config.toml
arch = "tdnn"
model = "self-supervised audio encoder (BEST-RQ)"
dataset = "acted Russian speech (Dusha)"
train_examples = 26041
n_mels = 64
hop_length = 160
input = "log_mel"
win_length = 400
codebook_size = 256
mask_prob = 0.05
norm = "batchnorm"
hidden_act = "silu"
depths = [9]
kernel_size = 3
stem = "single"
widths = [384]
init = "torch_default"
optimizer = "adam_atan2"
learning_rate = 0.0016
beta1 = 0.8
beta2 = 0.98
max_grad_norm = 3.0
ema_decay = 0.995
max_steps = 6500
batch_size = 512
epochs = 127.8
lr_schedule = "linear"
final_lr_fraction = 0.1
warmup_steps = 320
weight_decay = 0.1
Rows from block 6, named by matrix and row number. Each number is 500 + 40 x the weight over the matrix's rms, rounded and kept within 0 to 999. All counts start at 0. Numbers have three digits each.
# conv: width-3 conv (model.blocks.6.conv.weight, 384x384x3), inputs 345-367, a 3 kernel for each
conv.4:460488526542499491461493475513540442466468515435491488477457478524518499475512482487503506476498498524559502501438524470429448466443435449420510471482499428487443537509511526526461489495517471496508472476502
conv.5:475473487501479495476433497529544476482475510507538550476441484534541469502474488515518517566530539497524545429443442450459458483451465519511554541519544492554505477443457514521493478447479510479502430450432
conv.6:531462435494517481553529536470453490532436517428469459466511507513458483521482518475452431476492412455449574447516497539509438414488519492518512526421496573601581530530491486501520342468464547489473502453448
conv.7:485521520482496504565565504477455529494498442463527608494509512497550507539462535555497507500427430512546566446414462509462477505562556414446445591510565500515511548610549487521548457497547564438434572578463
conv.8:537502484521453449502471541520530447456541520472496548483525537502510495487514507464494521493473479459511483560499447509527542539536443455475506524539422541522566503459442483500483451481488504501545521520491
conv.9:520496507573572564515487475489487541520533540472489498506471486469492483519507509502522493448420411595576520522515479425497473505542590549549546485489485444442452533563550486484520532530537448436480555624618
conv.10:487403407546544568443474515505486444493403398433440444500510511521501505510499494535562526453460509471452398471477462537566531548522492470504456476553523470503497474462530485571521458388436526551584509514506
conv.11:531520473512525535516537520534499489441487521527508507525550567502505494503497465501474512442493492467465509489509517470471478499504473502475459547534532527556541394451483511476475510533541552486510490466412
conv.12:586551558514522486548576564486511498527487481527536547523522530531533542571553579509516546490476466528539553499480455522508515448520480493509507493510491517474505491520525530528485479475480473482506456466520
conv.13:543516495491518552482497504596458404418439501502506504487484518540471480485481559544517493489484511459480536431472508452506547456465452528566518501491523498470416567511491487439460484534565539479510526563539
conv.14:550514497537555524542564511530504513481466479545530518511497509490536537471460504428435465489534549504551568497525471507524505483505558509503531479480467509497523545584561521503450518480469454440482479486495
conv.15:476543524482519497538564544489526525495445467469486449486498489518465510581534487521512475423418411476492494480508483553500468534566515459482496601489503528551563501567510452528494343396449503486481520467473
conv.16:483502507491492473532535553444470479529556527536530501479433438546513503510488513553517553514522528518520529552529516486475469489499514538539534506507430515504461453458488514496517484470517524472484511505486
conv.17:480487494471518473500533561441458453485459366489508572572580515440483512533567590479506541512500486450506527506428467549573460430506510490496447418487468517501499455467468489539504524523520460481499510467549
conv.18:452422450492507467459449591456499575516543509508457550534560499484489462521472493485503505602547508450486507495511525463520492357440400440449443519511466452482499508492501511425453521454454470478462413481507
conv.19:481452454571576538526481487424434427543487512409389382489486488446452513509501509517532467449416452504505522536568551569604559487489491493547502499474463473460477558479560498533460516474510539473476546567549
conv.20:517479506475503523512466446523460449532511545419438491516513492537520555421437409575594563464462471501505541495501470549553542474496492529539507447490501449496518529511465510488505486478522548513516613546527
conv.21:511532574511532533530568524558562554508528514513538531545507461424430474473505536526532484421466513561559539461459443456501463496501532563519531483503508550519467504535557486577545546552542392393427515439428
conv.22:525556537511535568496569549567523465532545474482489522527513487470495537448487483499535509462399420566573501529478468573535499504521548432495484517537491516456461450459511518529482480486503440446417541502436
conv.23:506544520569477428521571495478519457432492503437550498420463475449478507466551595520493495507531472426563535497445421502463458433476483387487491466520472559484514533501455442518542492503487522528577500396440
conv.24:554515539510502490432379448565543472496531489495466494497419455503590509438504486500576456449462501553561551384394522458518515491484497505520433531442539461512529546476530501472450389367475538435508488493491
conv.25:511522523486492484533518526485493529541583560505485469480481467496491533466478469552538537492492506518573549495493521508507495481506541516540526539489447499513476487495508500490472499492511498500493544527516
conv.26:494476539550511483528469505542509490444459469524493509559530530570577499517533500535503523415466425480461489517518536482482484470507491513500503580571568517529538482465471492497491501494500455487472466489512
conv.27:505474476558572600488540560547528545462469473435414390512477514570538520528508460580538539475512484561487471457498479550522533560480483477477499471486446521555521513505521443454509535521535437512473528504499
conv.28:519502453484445470491452494444502478512490504573619581515494494522498540532552596557613606518528572551611595511488436468476502479505498518531519463474442464471515412404410539477461480459444511476488490519502
conv.29:478466500529559549475499541516512509441461468439415424523547536490446487412436473508503530521545520494499532466495491517546556451427416495513513424437479499485507534514533461413479528549547484560542520506505
conv.30:509529508546585536526587498492496505524528528505514485476491413519505461491501475544574508539470447533548566455452436486462486574503467527520507524523458548555428490464445496466510554525540487480436471481518
conv.31:498503477515539551490504513455448464562509474514527490496483464449556538479493492524487470531518546465489454489486452478490518477460441511496507427444427513540504540509528507533527512478518474489488538543531
conv.32:517507517486537499529599484513542544474505534479486501470492493498522460487501424463568507481487519467496452613491508467476455504483498488429438527535526503521533483473448474575484537489519452565451485451518
conv.33:537499463596547554504533527522485486478448448507508461478470483431534488500537544495495515514469472511496503507523519482515523457495464458479505477490420551521529553545511454472477485426442407464469462405472
conv.34:494501498461519523478471497539511481493527532509493450534457422580530545454462476500515507580567476483533505443457531470390508508518481455435453515486532480477542494544526544447507501432444554564464500501535
conv.35:536561520508509477525541481502520537495523496508496469444459502488536557480465474434396435525534505444454496479503546480475508503517552440462460530528501526529591601633549470542541535514531533510500471454472
conv.36:479522502589519498496490470456473526460419480509490490436390448448460505449462498472443435447487525423464465500443493537468456427457507402430429528497507514552520544550518480513542500459518502484549487353500
conv.37:473501459513451458509491505460474470600579482502464470524535475568549541532494492527526499538589496549427448514498499453452448460430476460426403470465447468460490508451474502509486558620510485493489554536479
conv.38:482465487502484479498504463551548537543547532513519512521494537477510501483477494468503490530499483501508504534504455517492502521536523529532520570551549485496484508466510443524513583581567559389457430482428
conv.39:527553540449467478473530476529482485543481472543574560534528495472447498559577585549534567566552570477490534473449435484450475498500525509549500524550530562563468505532482546494462464496502501480473457486524
conv.40:463475520504492544545532534531580559493501506508471459553507493505498500530494473453466472428459429508454440455500507508532533424440494512503489478507507505503497481506509472511532521509491449462455566576521
conv.41:543539503484495514533502465510478428465481475542533504520509518465478495503435539514489524575548520503510582493535488551467531454468463521498493468459497497434453430483494490428536516502526474498446527550553
conv.42:537498502563576539575547514535525527442460459554497513501476474524526533451468453537535517414479515516437452520485462511514532396455495498474451489459460546517507481463500531517515487486493439423484548544516
conv.43:535504520464504507498527526584560564501497493547549501481470479480498512464503468484490518482529567484493500475499501500461520479484521424453435529521442536547556559507492499534530570534543515529527487484501
conv.44:565546561488480462564483455497508475527484511538551544564524517438443448538535523499543521363484511559547527521514528484513487503540531530501538493502548550509505506527451489503527493472478462485481490570523
conv.45:501473505510495528527494549529504488524532543444516463465450445561450523534494434483504493450531496508548443448499493446555515594497533439464514445521465497557474610522493471498482439464501537453498554516532
conv.46:515520498433493496421399398536585540470505518536521494543488493484504512484472480548497493522553615514497437522540570494515519546548585587565519508515558496513505411405426494530568484478430459460510522528526
conv.47:449431436604625651482566573515450463461511445503456468498515522542523518431472481439448494462504494458428485523566546451506517547513520513539535533505504472515499524506569482425434549554567387482432503492516
conv.48:490516504505508489496585555436443508519482485534532540498507494533507466514507499478497514524508474479478496498472455476469487536480473435423457541527472604631561628589473507490543492485464534532506431443510
conv.49:492458486522496505538491506448466476492519535525512525439465484484497467547515529450489520529491470502500490576558519521521506450479507528535548483441438495513496469473499512473480478477506462442468495554522
conv.50:556587563459436445548557536532545552523520491537589591553524519423477421529522520526512528525460462533533508422484447463413441447532538492515491509500474508473444525532478481490524457448455557441416500487515
conv.51:546556573504539540473550534493483463484503506491489528521500493499536514324436413469478425488500499510513484477487576507496482449519553494533531525493531488407454537523529468508483452472478499470505488515502
conv.52:536522529505494461581494496449407508507468417510489498506497507504539450559565559480488545471389419478506554546564522553528485487467488571546528582545607516511464430477518495498520484481451534557515478467534
conv.53:497552530423432401493544535470493519449521476512520521486480492529510570510507547476487512515539561530537551472490462487474462520518522546508519515488458511489519480441459514510551478493476550499472499503519
conv.54:535508485515485500482445484455471433532528528536522521525543511541517513530493488598585595434471467563548565492423447475518549537509561511500492534521503517529541416431427455460505515495489481500466406474544
conv.55:538568527468453450504553525440487465474452457464465478489457443514510526429464483439436468491510490483488476531466457482419430472525551460481502520502460429492591471553495497526547454448371516525523512460517
conv.56:493481484562509496507476467491508533465460510496505502467487507552568524559538522458473464502538544497493463507512454430460476485496520448464435556514454496555507558578547503450425471500514514519543538626575
conv.57:499516547517522472527459506490496482537533497497455430528509477458503497557556533585540503458423446523617584494520505475567500508510523516569510449500491534467511456440506562573538544495509532488484480506532
conv.58:517478498510499511517475494415447513491444394536445514477484512546549518540558473530562506502563544496519451468483432532542455577536511537514461468450515526510456476499559530538566495371311482508541457487576
conv.59:500506476515544535474465412526551531503491525508487492559512489519522519434415386475450498465512504478494473517568565494512496547553552550523523531551555514516511484461459522460472510497513502536544507538511
conv.60:511456461477509528507507485487567501468531515466508481431436418510546470491486491475578469512432510452472506517492491451486510573469493507472545521559464579571506551455448495726363491441453498534466467541500
conv.61:499468455593596567531481548485507511442409365526566545498491503464477501488485499499502493551510514554573542471490467502498525494498488515498497507533511483473467527545528553547510538516519529475481522611602
conv.62:515585563501505481516502555546560498437484448524489533446442432466521534482467524544490515537436406454463438472492494511531485414447391411462415493502557471485507466531529547549560416476454567461443495467444
conv.63:499529530540475512494467463503544559511525471565590565469439469463455447484488450480488457607573536519502469455468449451429452504500542513506523529499469542504483486505506502501470527509486484525555451442467
conv.64:506554553494516510510544516541600586478473441531531517506480455512523537547531542544555535563539527548527520443466446488470478454469547452488464408451426468483488442433487514548551498521511479470480451514587
conv.65:529521483479510545506501558562560515417454463576563535498527516510517494538486519555523533495486504548528539428437453509524541461510574499491450507471453496502576428504590461464415461492465422477460523545553
conv.66:516464447548556569457475524481555548465440504480479469508485487550492441482498459498497500441455542525485435540548578462545503506494516463446449477551547524507510498509542484517512529510531478501520470527552
conv.67:528486484531496500525530538443446465483441468519504511514506486506483564442496479500524496475445511577580517471451416468490436479477527535507480536478466471497491499525496467470473533505519509522563510546555
conv.68:504434490506497514500385413501532470524538550463420435470522499563510586514520484574552483476501462525528517461519502537492474518528578561544500441445471469478493509526470478539523520520561490554565512488549
conv.69:499492495544555501531472460487485532435433470468474463447409376536531518553538535585460513496470501508496479484463491498468482530504546532509495532521529483481453478546570494495538507479499498512497553590545
conv.70:471469543580490503485495480466482473494521532403522542456483474518514446466493552459526526522444514496550535501521499416441457567555478446510540474556570555543519541521483521536417515527530421486488517574568
conv.71:452503500501431423506533527458529565503514485547551499471471468510573546432496490442458428567583535446517492473458494450437407470572566508518496498490429524459451484501554474505483502519521523489511505467418
conv.72:537541504536592529503544533406428509464452455533542554514495485593512563554592530538595564457426412586571533511521489484544527429469501525523488558550503451501504520527530539484467502503505557490471452520554
conv.73:479461535540481455536474498509513584524516549528529491561525456471481506500516529486494472484446403540509539461480445471496410569535557537517536500440480549532443545539498479536503537486490472517481487572571
conv.74:554531470522567595532489463492488461493518530518486459490499501453503484487458427502465497456497471488479434523556602519518497424445440480493458490531532564534552459515473540545511480504487443447423513480462
conv.75:467439473548518528540566502522513508457484438538506508445456487556470527523539513483495515506480495567511548463528552500483517530498532474478490526517545458412476481473528490462495525500505518493448500498535
conv.76:476532527486530526429505463570550510528487518493482455566544498467448537434460448479476460557564513506538477408432471528496438476485478559470453502514535554574497531567537560481531527508493528541501496528504
conv.77:504504503572567547491478499458430519555565480463443427454466478541565510532557543509514509566505457506551513496483505522497523583578495508536539522551543499470462479490489488532505490458477517543504526495469
conv.78:439437505503480478469518518456521492545606527476502542584503493544534436441506483514531534571433470403448467509498478481418479478493431470441441514519494495543526414479461503522446454403439447590502419423455
conv.79:521575545468516519490401444462502515464507528539534535554509529483424460503440447487511535456508527504516517519510517485516495491524531494527548518494484472495492445498487431354404518545516488485479467524544
conv.80:498530496510471465520479471440430456524586550493500528501493503541532513583547565504487520425439490543540548544528462510534522553577602547551542520439455530483464480464494473508511418448455480480472492492491
conv.81:518520463481477514544583549442504474462513554543504431519518539510511535498484523488492504491513561493504532523470508507465490485501515474467514461449411532550451509558510485419480458540555392344437537530506
conv.82:491532545471490492457509544457466493532516464450462462490483504543483466534468528480496545512493435485471461499496587568485504522496509417502531501497522508491505464510571491407480480476499486557497447446441
conv.83:556547499520523538446505522507462484461472496578562555499514497576540540497522475481532508517506504560533514401390467484472473517497529479502507505527532551533482575558502472512484519548504505515481420444513
conv.84:528547549455490463482477491592522457516474511505488476493496475386455521474458471510547515454514500513512504501526473505554529382390374510549549460442491509539502446408472538445534496472441485485485504490387
conv.85:482433417496527569528541512513568570499494506431414417494505491548526472536539506509515536507507511536453493566586547500551548578559520511563542485504470536555550496466409430456534491501530435411480503496537
conv.86:491501516551533531532583549492515529467455477535522494440441381467449449509489482505547532509482534499537538518516486416513521520481494499526533514521490557540505470468453518529545531523517529512489490520543
conv.87:493535529501505525493575519510495494588584585551593547546533555467491476492516577493507561520501542499527522470445425507492501514494509493465435531497414550587515453487500533489427509535562437450414505384379
conv.88:528518455525529513519434576471466497429428429456465475434469463529538487557550551488484539546513551513534503527523474526502550514501506458496478531537481560476580546526491550549484513524505519579548499549517
conv.89:535572575492503496470412440486504540486499525512480481546500493543508545454463412497476511510505493585554504493516550484486480498520481521516542500552532530462465483501454469499506538546504527492475493512509
conv.90:474495504533551517554541505500532596490502503507502476413414398466482499531512507519563516493482488500505497587552482416429434544556553513495505550537530509499473455478477518532552517502494481477498544549579
conv.91:500490481518532554502501521508512482527545532523525508499481511452502520517485510524451505564533532513487501535537507529481522494468450507523510501430444504507516441454494471503513540541502449416476487513486
conv.92:524588626433448443476497489550571592531502513560549557496484473420520471489498483450466477553526545486496472510526523417452425484506533485489481541513507531533525502508497486486515544548517534440466448402491
conv.93:507515533538514512540470438421515514514525520493492459430435405466445378502498470513558475475456501488546554530494484504521510496471468492516540483497477581447424518453457442516462524533530478519501474508478
conv.94:520527504537573565480478497483497433503487531501473467519540552436420414545528503530509486501494518516521527496514546510499510545485468561523518493487498477462481489494464513518488533524570512495480530574571
conv.95:514568564483501492513525507493505478498468487557546501540500499406400473536538556510509532505465494550529544541615599490518477480487516528547529535516494534500451510523509514461501527490481504465464436508545
conv.96:407463399478489497573561534474570507466516569545496490467438467535521509544452503540486492522400508433484453484451528503505538510536495465456527502506480523427504483539458473503509474450500564509502511527520
conv.97:538527514543563573492498526483487503449461468484487474556555560493472485535579547533547518472522494521538522455477503521527500522525486515539507500528548532533506470473507539515490503512540467519512538550512
conv.98:465492488497489509516534558465489438516469485475475459506491500464466488528501516556544542523478487515487497552537521526532533508524509572575577521525501479531452448440499501497490435446428494496526516429445
conv.99:522530491560562514503506511505525537499529502532535516524529526465485442547562610506497466488532541562571539490430459486493474531560574536524500482504487524475453450475520483577533452455479477450507510519488
conv.100:414466531477456462506539509440470458522529509477478482510510520530492546541521575553503469533538621444537566567474457493528473456448521508526560433450412497459413457457518534487521501537543476406524490543515
conv.101:538513463546551519475471533525448452466470495557544501497524512448475485477471463475487476497546556502489504518509506502485502531538524493470473527572539591581531525531530539468444503525493509523512534539514
conv.102:515511501488511563515522474548511465450456527495461438471474476511537576543515433513495476491500567503451445490527556498499522521464509467485466519457453494485473502473475498460506538548545520520467562580561
conv.103:500487491504369361503534539599506524472457487484454460488529498455522512470504566512441486459517451478458480491501432516505449474406489502504450464418525561512559446376513486510526487423385524525583504407475
conv.104:509534468499525519512511500515592539485535523475463527421475551500477467544485510506511520470508453528464576481495459487465503522528510496514507544443488448491560498503460470520408452466511596460450525555526
conv.105:449446495527513529519537469510474485475504519512519524437428454521433485478437478527503574483548505420500544510537517451511499494408412480455552503530520506497428478543511473514562507542507523543433526503503
conv.106:455483499463480536469380636527529532580548483514433445512494466502512539523474454544426519490479499468476455496509491525503494547529555484544531466547441451421580403506542478469475487511458508555451506496481
conv.107:507478499524540553504451508507528501511507537533496511449463498493559548550538492552508530429397408538513499524529543469481518484525558520502482531530525472471514537527496511469458530524537473464453438457484
conv.108:437469464516468481558550528526536506578549539506509487553558556438480442513507516558551508529533542522468513444429425540551526549512452507492511442464466467478468499515483485462504512501528489486508549508493
conv.109:545516450546537517528584463495535502569533530505479449462450491455481443471498482489496482481501529552505517494502519552511512444483482430484529372493518456442511551547484453479517498415413560552565502481537
conv.110:472464486563595537507485455499509499562589539523455464501435504494582499502495518522541509560489456514524526492482527510524562476462503472472370490455437489505561534475504544529475487450454570466473458461524
conv.111:478503505473510498470517495561560545491464477542579558510474470466509489521513517461440424553521532471485484441465433458440462523530559483514497502498503515515491471491534470518470516526497459456483501557511
conv.112:481474446511528482461503484508474411542503557495523511477427452481506493436503494493482505549532520446523505423463550393358419503527492440383470498468488470488605541550494445472497505523499458534571583490518
conv.113:506528564533521445503457448539527498503518472392487564526540534513495517505498475471554558471478513516512449513475462453509493507499528473437494474461502535500498546533520487467460413469459494485486518458498
conv.114:483487506496474443537480474560535502511507545542539521563544544526499484521510501534507481507504500498473457489486498438475456506538537566494473543540527492494511408449471449506512490492479534469472540516488
conv.115:513526517479463490494469495514478498553535489515508517507505499591556535594558597583590591542495539515514525531475439519523549562580555497481501470460459473452481439430448496464523484485500503487444581568516
conv.116:486468487496456446493420452550568565468446514524547550519485497542409474511508448492546505496550526479492498414435506480482485480470550442441494453448438426449522514499523452431443502464491476490491432551542
conv.117:558479468498565510411471473481463437507505512494459484511516532451552520433467458554564504476479498544476535514513513502552547547474481510489434429488531530514523514482495530542532469478525441462490544500524
conv.118:498490461538536522530507462513504530510540502542538569521528489564526489500507511469506569465430445542590565532541535461488477523567567489492490574567549492505489533534412516416402481498499515436409435468488
conv.119:493491447498504524521484471583580521482473492546511536525486491525549501520510482433493472485501485467444408465495564488502487510498525500507451496517538472462534472504422519546519432433434457511455485501478
conv.120:469433508539559525435466487504439445526432467494540538513498506527499557424516510489480513498543502481485456470499505467483520467450445486478546498508503520485511513511482520444383421441495497591562530503543
conv.121:519491502486514474495493483517533561505493526447512513479524484495535555457508543475499459406457383490548563417451477507521464448492484497550514442475518572536565514558484486487485359483481431485469526463483
conv.122:540511530460495493478471466462460436527529506503500511506510493533513536472463473491529513548524474435472497453457470471484477407492509513468434442430436452464496459503516541481512526530529504419413480491475
conv.123:485433419624618628508524475488533566428443406432417390511488480508533548420450423464477510538527535464436447502530567566511498529527511526535539457486509495467494527546533437534506525496524457474481523490487
conv.124:476444408522548560539527521501535486515513550546554527500530552427473509511517543568571555494496520530552548482497468479513542517503488467452458493506446523580546417468512507446410474502513484502505468462393
conv.125:511503517556537530520560567469475484436455458497502488490488535436460465473480495456476521490491485482488479595516572453426452468496498486538559557537493516498466577573566516543478495497518436447452473448453
conv.126:468515531567533538506449480518565573454449454511570551461471457459491504565546527540524513508390423524503550533523482520494497513561536550525517537537528488470432509526587463427449432419421518485449537557549
conv.127:488494480447471520603462481501529509583576533504490462498496502422434480554500522573593611503471498566543542505529488500559517548568572532545541493504525498501449439415449477510516450465447452434454543557524
conv.128:527489491486480477495448484487461510498546520499498504443446478505509487463459498494463470536528504479478462543523518506411408430437443492509494493549573493479538469435419505518531505487479529507554510492474
conv.129:497472457540533538489465435566525527470487482521519469498519501437477470380388425434449445500517516480449457525560573496531516476468486447460472527532557521508519494492504519494500539545533461398461464484510
conv.130:535534480491502508540557534604569484527534526502538489502482497497503551542525540476485503490450436500511536403454463500513523458476499458453490460554498486405450512529495513591452458439515499509511456479497
conv.131:526553537568581555502484493470502533513514500487468446448443421473427532457482469568512477440487477516532506524497499491514484521506460508521488468522506541483452503492536476448570496523526557590519557539500
conv.132:495505525505509525512514527549448518480463423543494500526461405358412489466477488533481478511473480493479476474507465478478505472505471497520534468469476468520550515508531458405552501485472518507520511500509
conv.133:521519502489479455530538534494468503495479458529519503518510493503500511575554559514501494468484495525507494495505434513536539519531514556547551543561524505523500528516503527516580469461491513526525446515528
conv.134:537494472463521517547530451574566548495459487521524472510485499490471425430504497503537461525510534502567484467481543510560584436447419482490479377500502526542588552547529509515463532520526474510500497495513
conv.135:491507445468482473555545518516548498546547529521551525534529469471473517529518472566517481467516478583468448470508551500459452484462518461449437437424482530516498479482597502487455549501550521533493445515514
conv.136:463385467494543496451474515555468472524506534500474472496391479559514464492502530542512506522446524432485495447511505519548552553514505450424477485502477443517506482494497509442558469501532480546399554530529
conv.137:476485497529492483524477474510530547501464506516477474442417392462439461503523450569561465494520541495527474505555530495519437486443462530567570465444472485494459445386490515516521489499490510502502521587550
conv.138:537504538471490500523526471447424470516511552515497529537517523545518537512505491513515513464448435488539563521497509438468489451507514509529526561529545512523506571571456507428478573532574489483390425480517
conv.139:526499504503560498451523483539514470480443422491470408505513522452483446488545538457477473428501490534498496495516508460522572502435425493465399550549481499531519554561502519466398530532522433528514503512523
conv.140:570526534436413407462496447476454459536533567509478469559548526586574542567575549468470500529506494506482514521532513465466463556537577560517531596520534532527501440460416502574490528514533445548518499548463
conv.141:515452498475456474488490495457508490435506452493492503430496478467518474461508499480485463443525468556520469500485542534539514514530500551546560468489502472419503594593545481477483480503507466509527568584568
conv.142:524552487525521490501513509501478457546510527488498505426393455479500507518504497492509551577582549531575552447444530481473468504460487508355460506469542499513459521492520502474482461428468510501531530575562
conv.143:505515451470511500507526518451545461496507501560493469412384370503457521471459513546506500541493527528529486456388552443468511541552538511504471444496488527471514461513505505543577457489483608518414532507539
conv.144:510491451512521512548457450483534560503445390544551475521472473499535516467465504498501469487522601509499503499532497454445430554579518628576569508520483528516455484488509456562532506523476548459518460544540
conv.145:479458546489502522537444514481521520539481423463511558528550544490493499562496479486485526470476480452434470472453509477499408414399506483432494501472414501488481517485476548510453453450475471406465421465432
conv.146:549537532483504526513510458481455433534578567538530491485466477421484493512536542491494470512513539547582536506489508493554530461497554550557541454484510409387423484499534521514514520539533511472489545567549
conv.147:496543552446434426491462437506520506534559585542546519518484495455519498450464466470504506514503535549564517473522515440436412508526563587557560546523519500466469439482497465490502473452470493474471541437416
conv.148:442428474478483460486495526478455510464431443528406452501495521447539537475498502501539511570603594431440483504495502538538483469538526495494469475492486511493569523510537481500481404412461530545597454513502
conv.149:500538529524532476535595503507494495437466493420444455486515490468507488499538524554489503500464506523527540424449422467456476502488488445441465501487464491516490507503511506473512466465466539550570538443455
conv.150:550463387504530478565492502493525521434429493463437536447411445425536537517540533504415490489501525485437477492510490475518484474509491474323404500568514536519548501535512525646662491464471489482479521532569
conv.151:547563604562565536475573511512548504490452490510480511490500519544600562485529479409436436464462456464454474543543523457450428487516557494482504549509480508503489551568518494489468492487510447442434460460494
conv.152:434512493480474477523495516462498541533553441430497473523532485569432429564400510483499470501501493495445509383516501525426465576535438455558462497455538464493489519534528464468550436457458445533476466564527
conv.153:523499505517499489469420430473452491516431481427463522450479503458385459495491482516525484401461481536502500508501526525541526439392493527476514461503526432416462491510553511489518527475531476511484450460470
conv.154:481505540477475458512467493523519594524534476534513518519473438460512484533512541508491484492449470533516522476461398467432426540562561535537544539488508519504493489504497478484525510494477528492466494567534
conv.155:491522505480485511543528534503515469488450407485499506544530500458511567578548500508493482491534485545545572544484477466425444474509541455413421471481466476503477476486540487500468540545520545513439506601543
conv.156:518464448464498494475508523496502569480501487483486511507533514555488448515515544416440506536531566483457464502505522459485509495427485522524492467522491441472474560562516512534507511514507507479506521446444
conv.157:546566546500514498410503494438506555521491460485483477473450441434515544474475478470483480574579532526527503493460493483483456477504514454480490457456454468486527515542502449512544533510443531508554479442497
conv.158:473450435459479479498491496532477487499453456526475418516518515414492548502481504567477488557597603491425496559559526516509497507540528512491459477504495554498518493503576516557513416409462541537534425464481
conv.159:554538476467451477503520472549524471515552540559545520553545533474521517470484481518465519448440499500488540507501504461469492492531549499458471548512483459508525389457480523492502534548513542501526465410404
conv.160:529498508478493525539476403466463495479475506502483460517500491463479520438514491567580511445506501525583550423488533528565530524532486490491501469552576527464489471460484459507581541526541528559579456499502
conv.161:523540537440480494491496440542535563451497465447435482478475469427514527440464468516471476533514451478504490488493565531543516445466481439463473437495551533506561530549550499539545508530510500492485550499523
conv.162:533541489552503507509510523465437486448474522470450471511531510552505484492516524580583566436460457485524569520498460539524569549533488495513465605608559572602508485456505522527508472503529484473482530556527
conv.163:507537530556548577430413621502530487510502444552499427436450473479499524511500445459469564551546458571592522510521459471497473536477492521547563479491394468343557484473515485533495543519529453497415466485471
conv.164:510515512526543525451416528507480450441401438499518517567539545521545529501538503511508505468493507465478464486522551454478480444490475569572562591562588513502501510498489564488441479501509471492522522581544
conv.165:475454502526553569534532501524493484482474468516507507566506488587486527534517526574566563485506492587541556479549564514491512509505534523515507518526558507462504528533503460463508551541574499491456477515487
conv.166:483519510514485472564503489510544538447481437552535502474433432423508557536482517515441477542507514559501482436453420528467480457506516514457425492504503507467522514521517473532576515484455563485501477493530
conv.167:476508569435442437477529509488496514517527473483466502507486482544542514512519497499549525411431391444446463555541480453487519530477459483510515542542567547590457499474489473515539535507523494532521484442459
conv.168:503504441498489518498492472462491508496487495474490509464440414502483533454423480517465407520559571519431391509495551545481448441489524492443447490580552499489487484484532506529537441438555505528553510462443
conv.169:515412369454466502503500473561556534487450394443439479497457480516511529535576526509471504446519491463413460499497521425460450460465459478511494541500475458478500521535517482541495481490457509488509468533589
conv.170:525443527511499482508517467482466478460522468458416506475448461535543432487540559440443482542508464475522543510527544442433477506478417419442514490549513508590563548521476474534421538461433544563547497508477
conv.171:518494484563543544544556486502505481492513540536527505495472501498517540528532498547560541432442497569548557519507463545547490551517530424440425541516479571538495455455464529482452527520543548501495486497504
conv.172:476469520556492480469477468572538517554534539472434495476435477512505533462466402524565527509450469508429420497514481477496474494464510477456495454437484424460543486555548518452458562511530405455508534484474
conv.173:467452481506524510505489459512503529481498426483476488501496503497447444391451512486505493510556588461460466472486539495511502438443407554537512403501526483425445509524515463490546542542486444483503488486479
conv.174:498469430540537508559539525512560541522520540508510502540538552509478470524521487532549541470520528545540521497520514495535539525519508540518504547520510468512525438452500434444450506511512487530549484457500
conv.175:530472489543539500442455413488463474498529558414435480419502491469488450428486477486516491452482477503517527529553536558606602481520471514490465474459430486512523647570478494514488506503515502545530545529563
conv.176:489483470450455463552551494517492530560527564510468459498446470515462426530531456527560579428513505509491488480506502509520526483546578457501569454447437448463465537485460455468546529489529452377417511522529
conv.177:562504454489518567469462445454446430464500443492498476445511533495525472544541526448475495570581501514509466484478526459459489432441489494541516530560521521522545489577535510563427471505514483488464460500467
conv.178:533532530499483501511551468495497524470478446502523527507501507524504524523514511446483488427444518494486432563547596493491457437444487488521526535510534457450504429449456532499460486478473466528471523495523
conv.179:511438477527556549550542534508514485479454465468484537514485506453480514500507493506500488520524483520453495459496500480427440537532427507446421472564524548515574510543523465583515505544523476487456547461508
conv.180:520581587518482438523547495501541568504503459497472465498487461540557510481498526480482455502472471466501527547537481474463499494500501486507486526512506586575488558546534505519573549548519527504498478433451
conv.181:504518542483499472485551503478524550477450449511532561520522507530454518601591560455519506464481520572547541485526530497530481518513564438498503493486539498523523587513490510498545435480484519507475385506507
conv.182:484496497478500488518513508615517473545527517511495475561549543503419420491492499525494504488492518488463463401505533486514532475489466492479440458480479522523520476492507545468486507506490473496532543496502
conv.183:540480517499504484519504518538509505458431479478444430468485479488487525542565521562555495487477492541534522499527534510558552499547557552562530477522515483475488451445517574561574407405467514529502547519544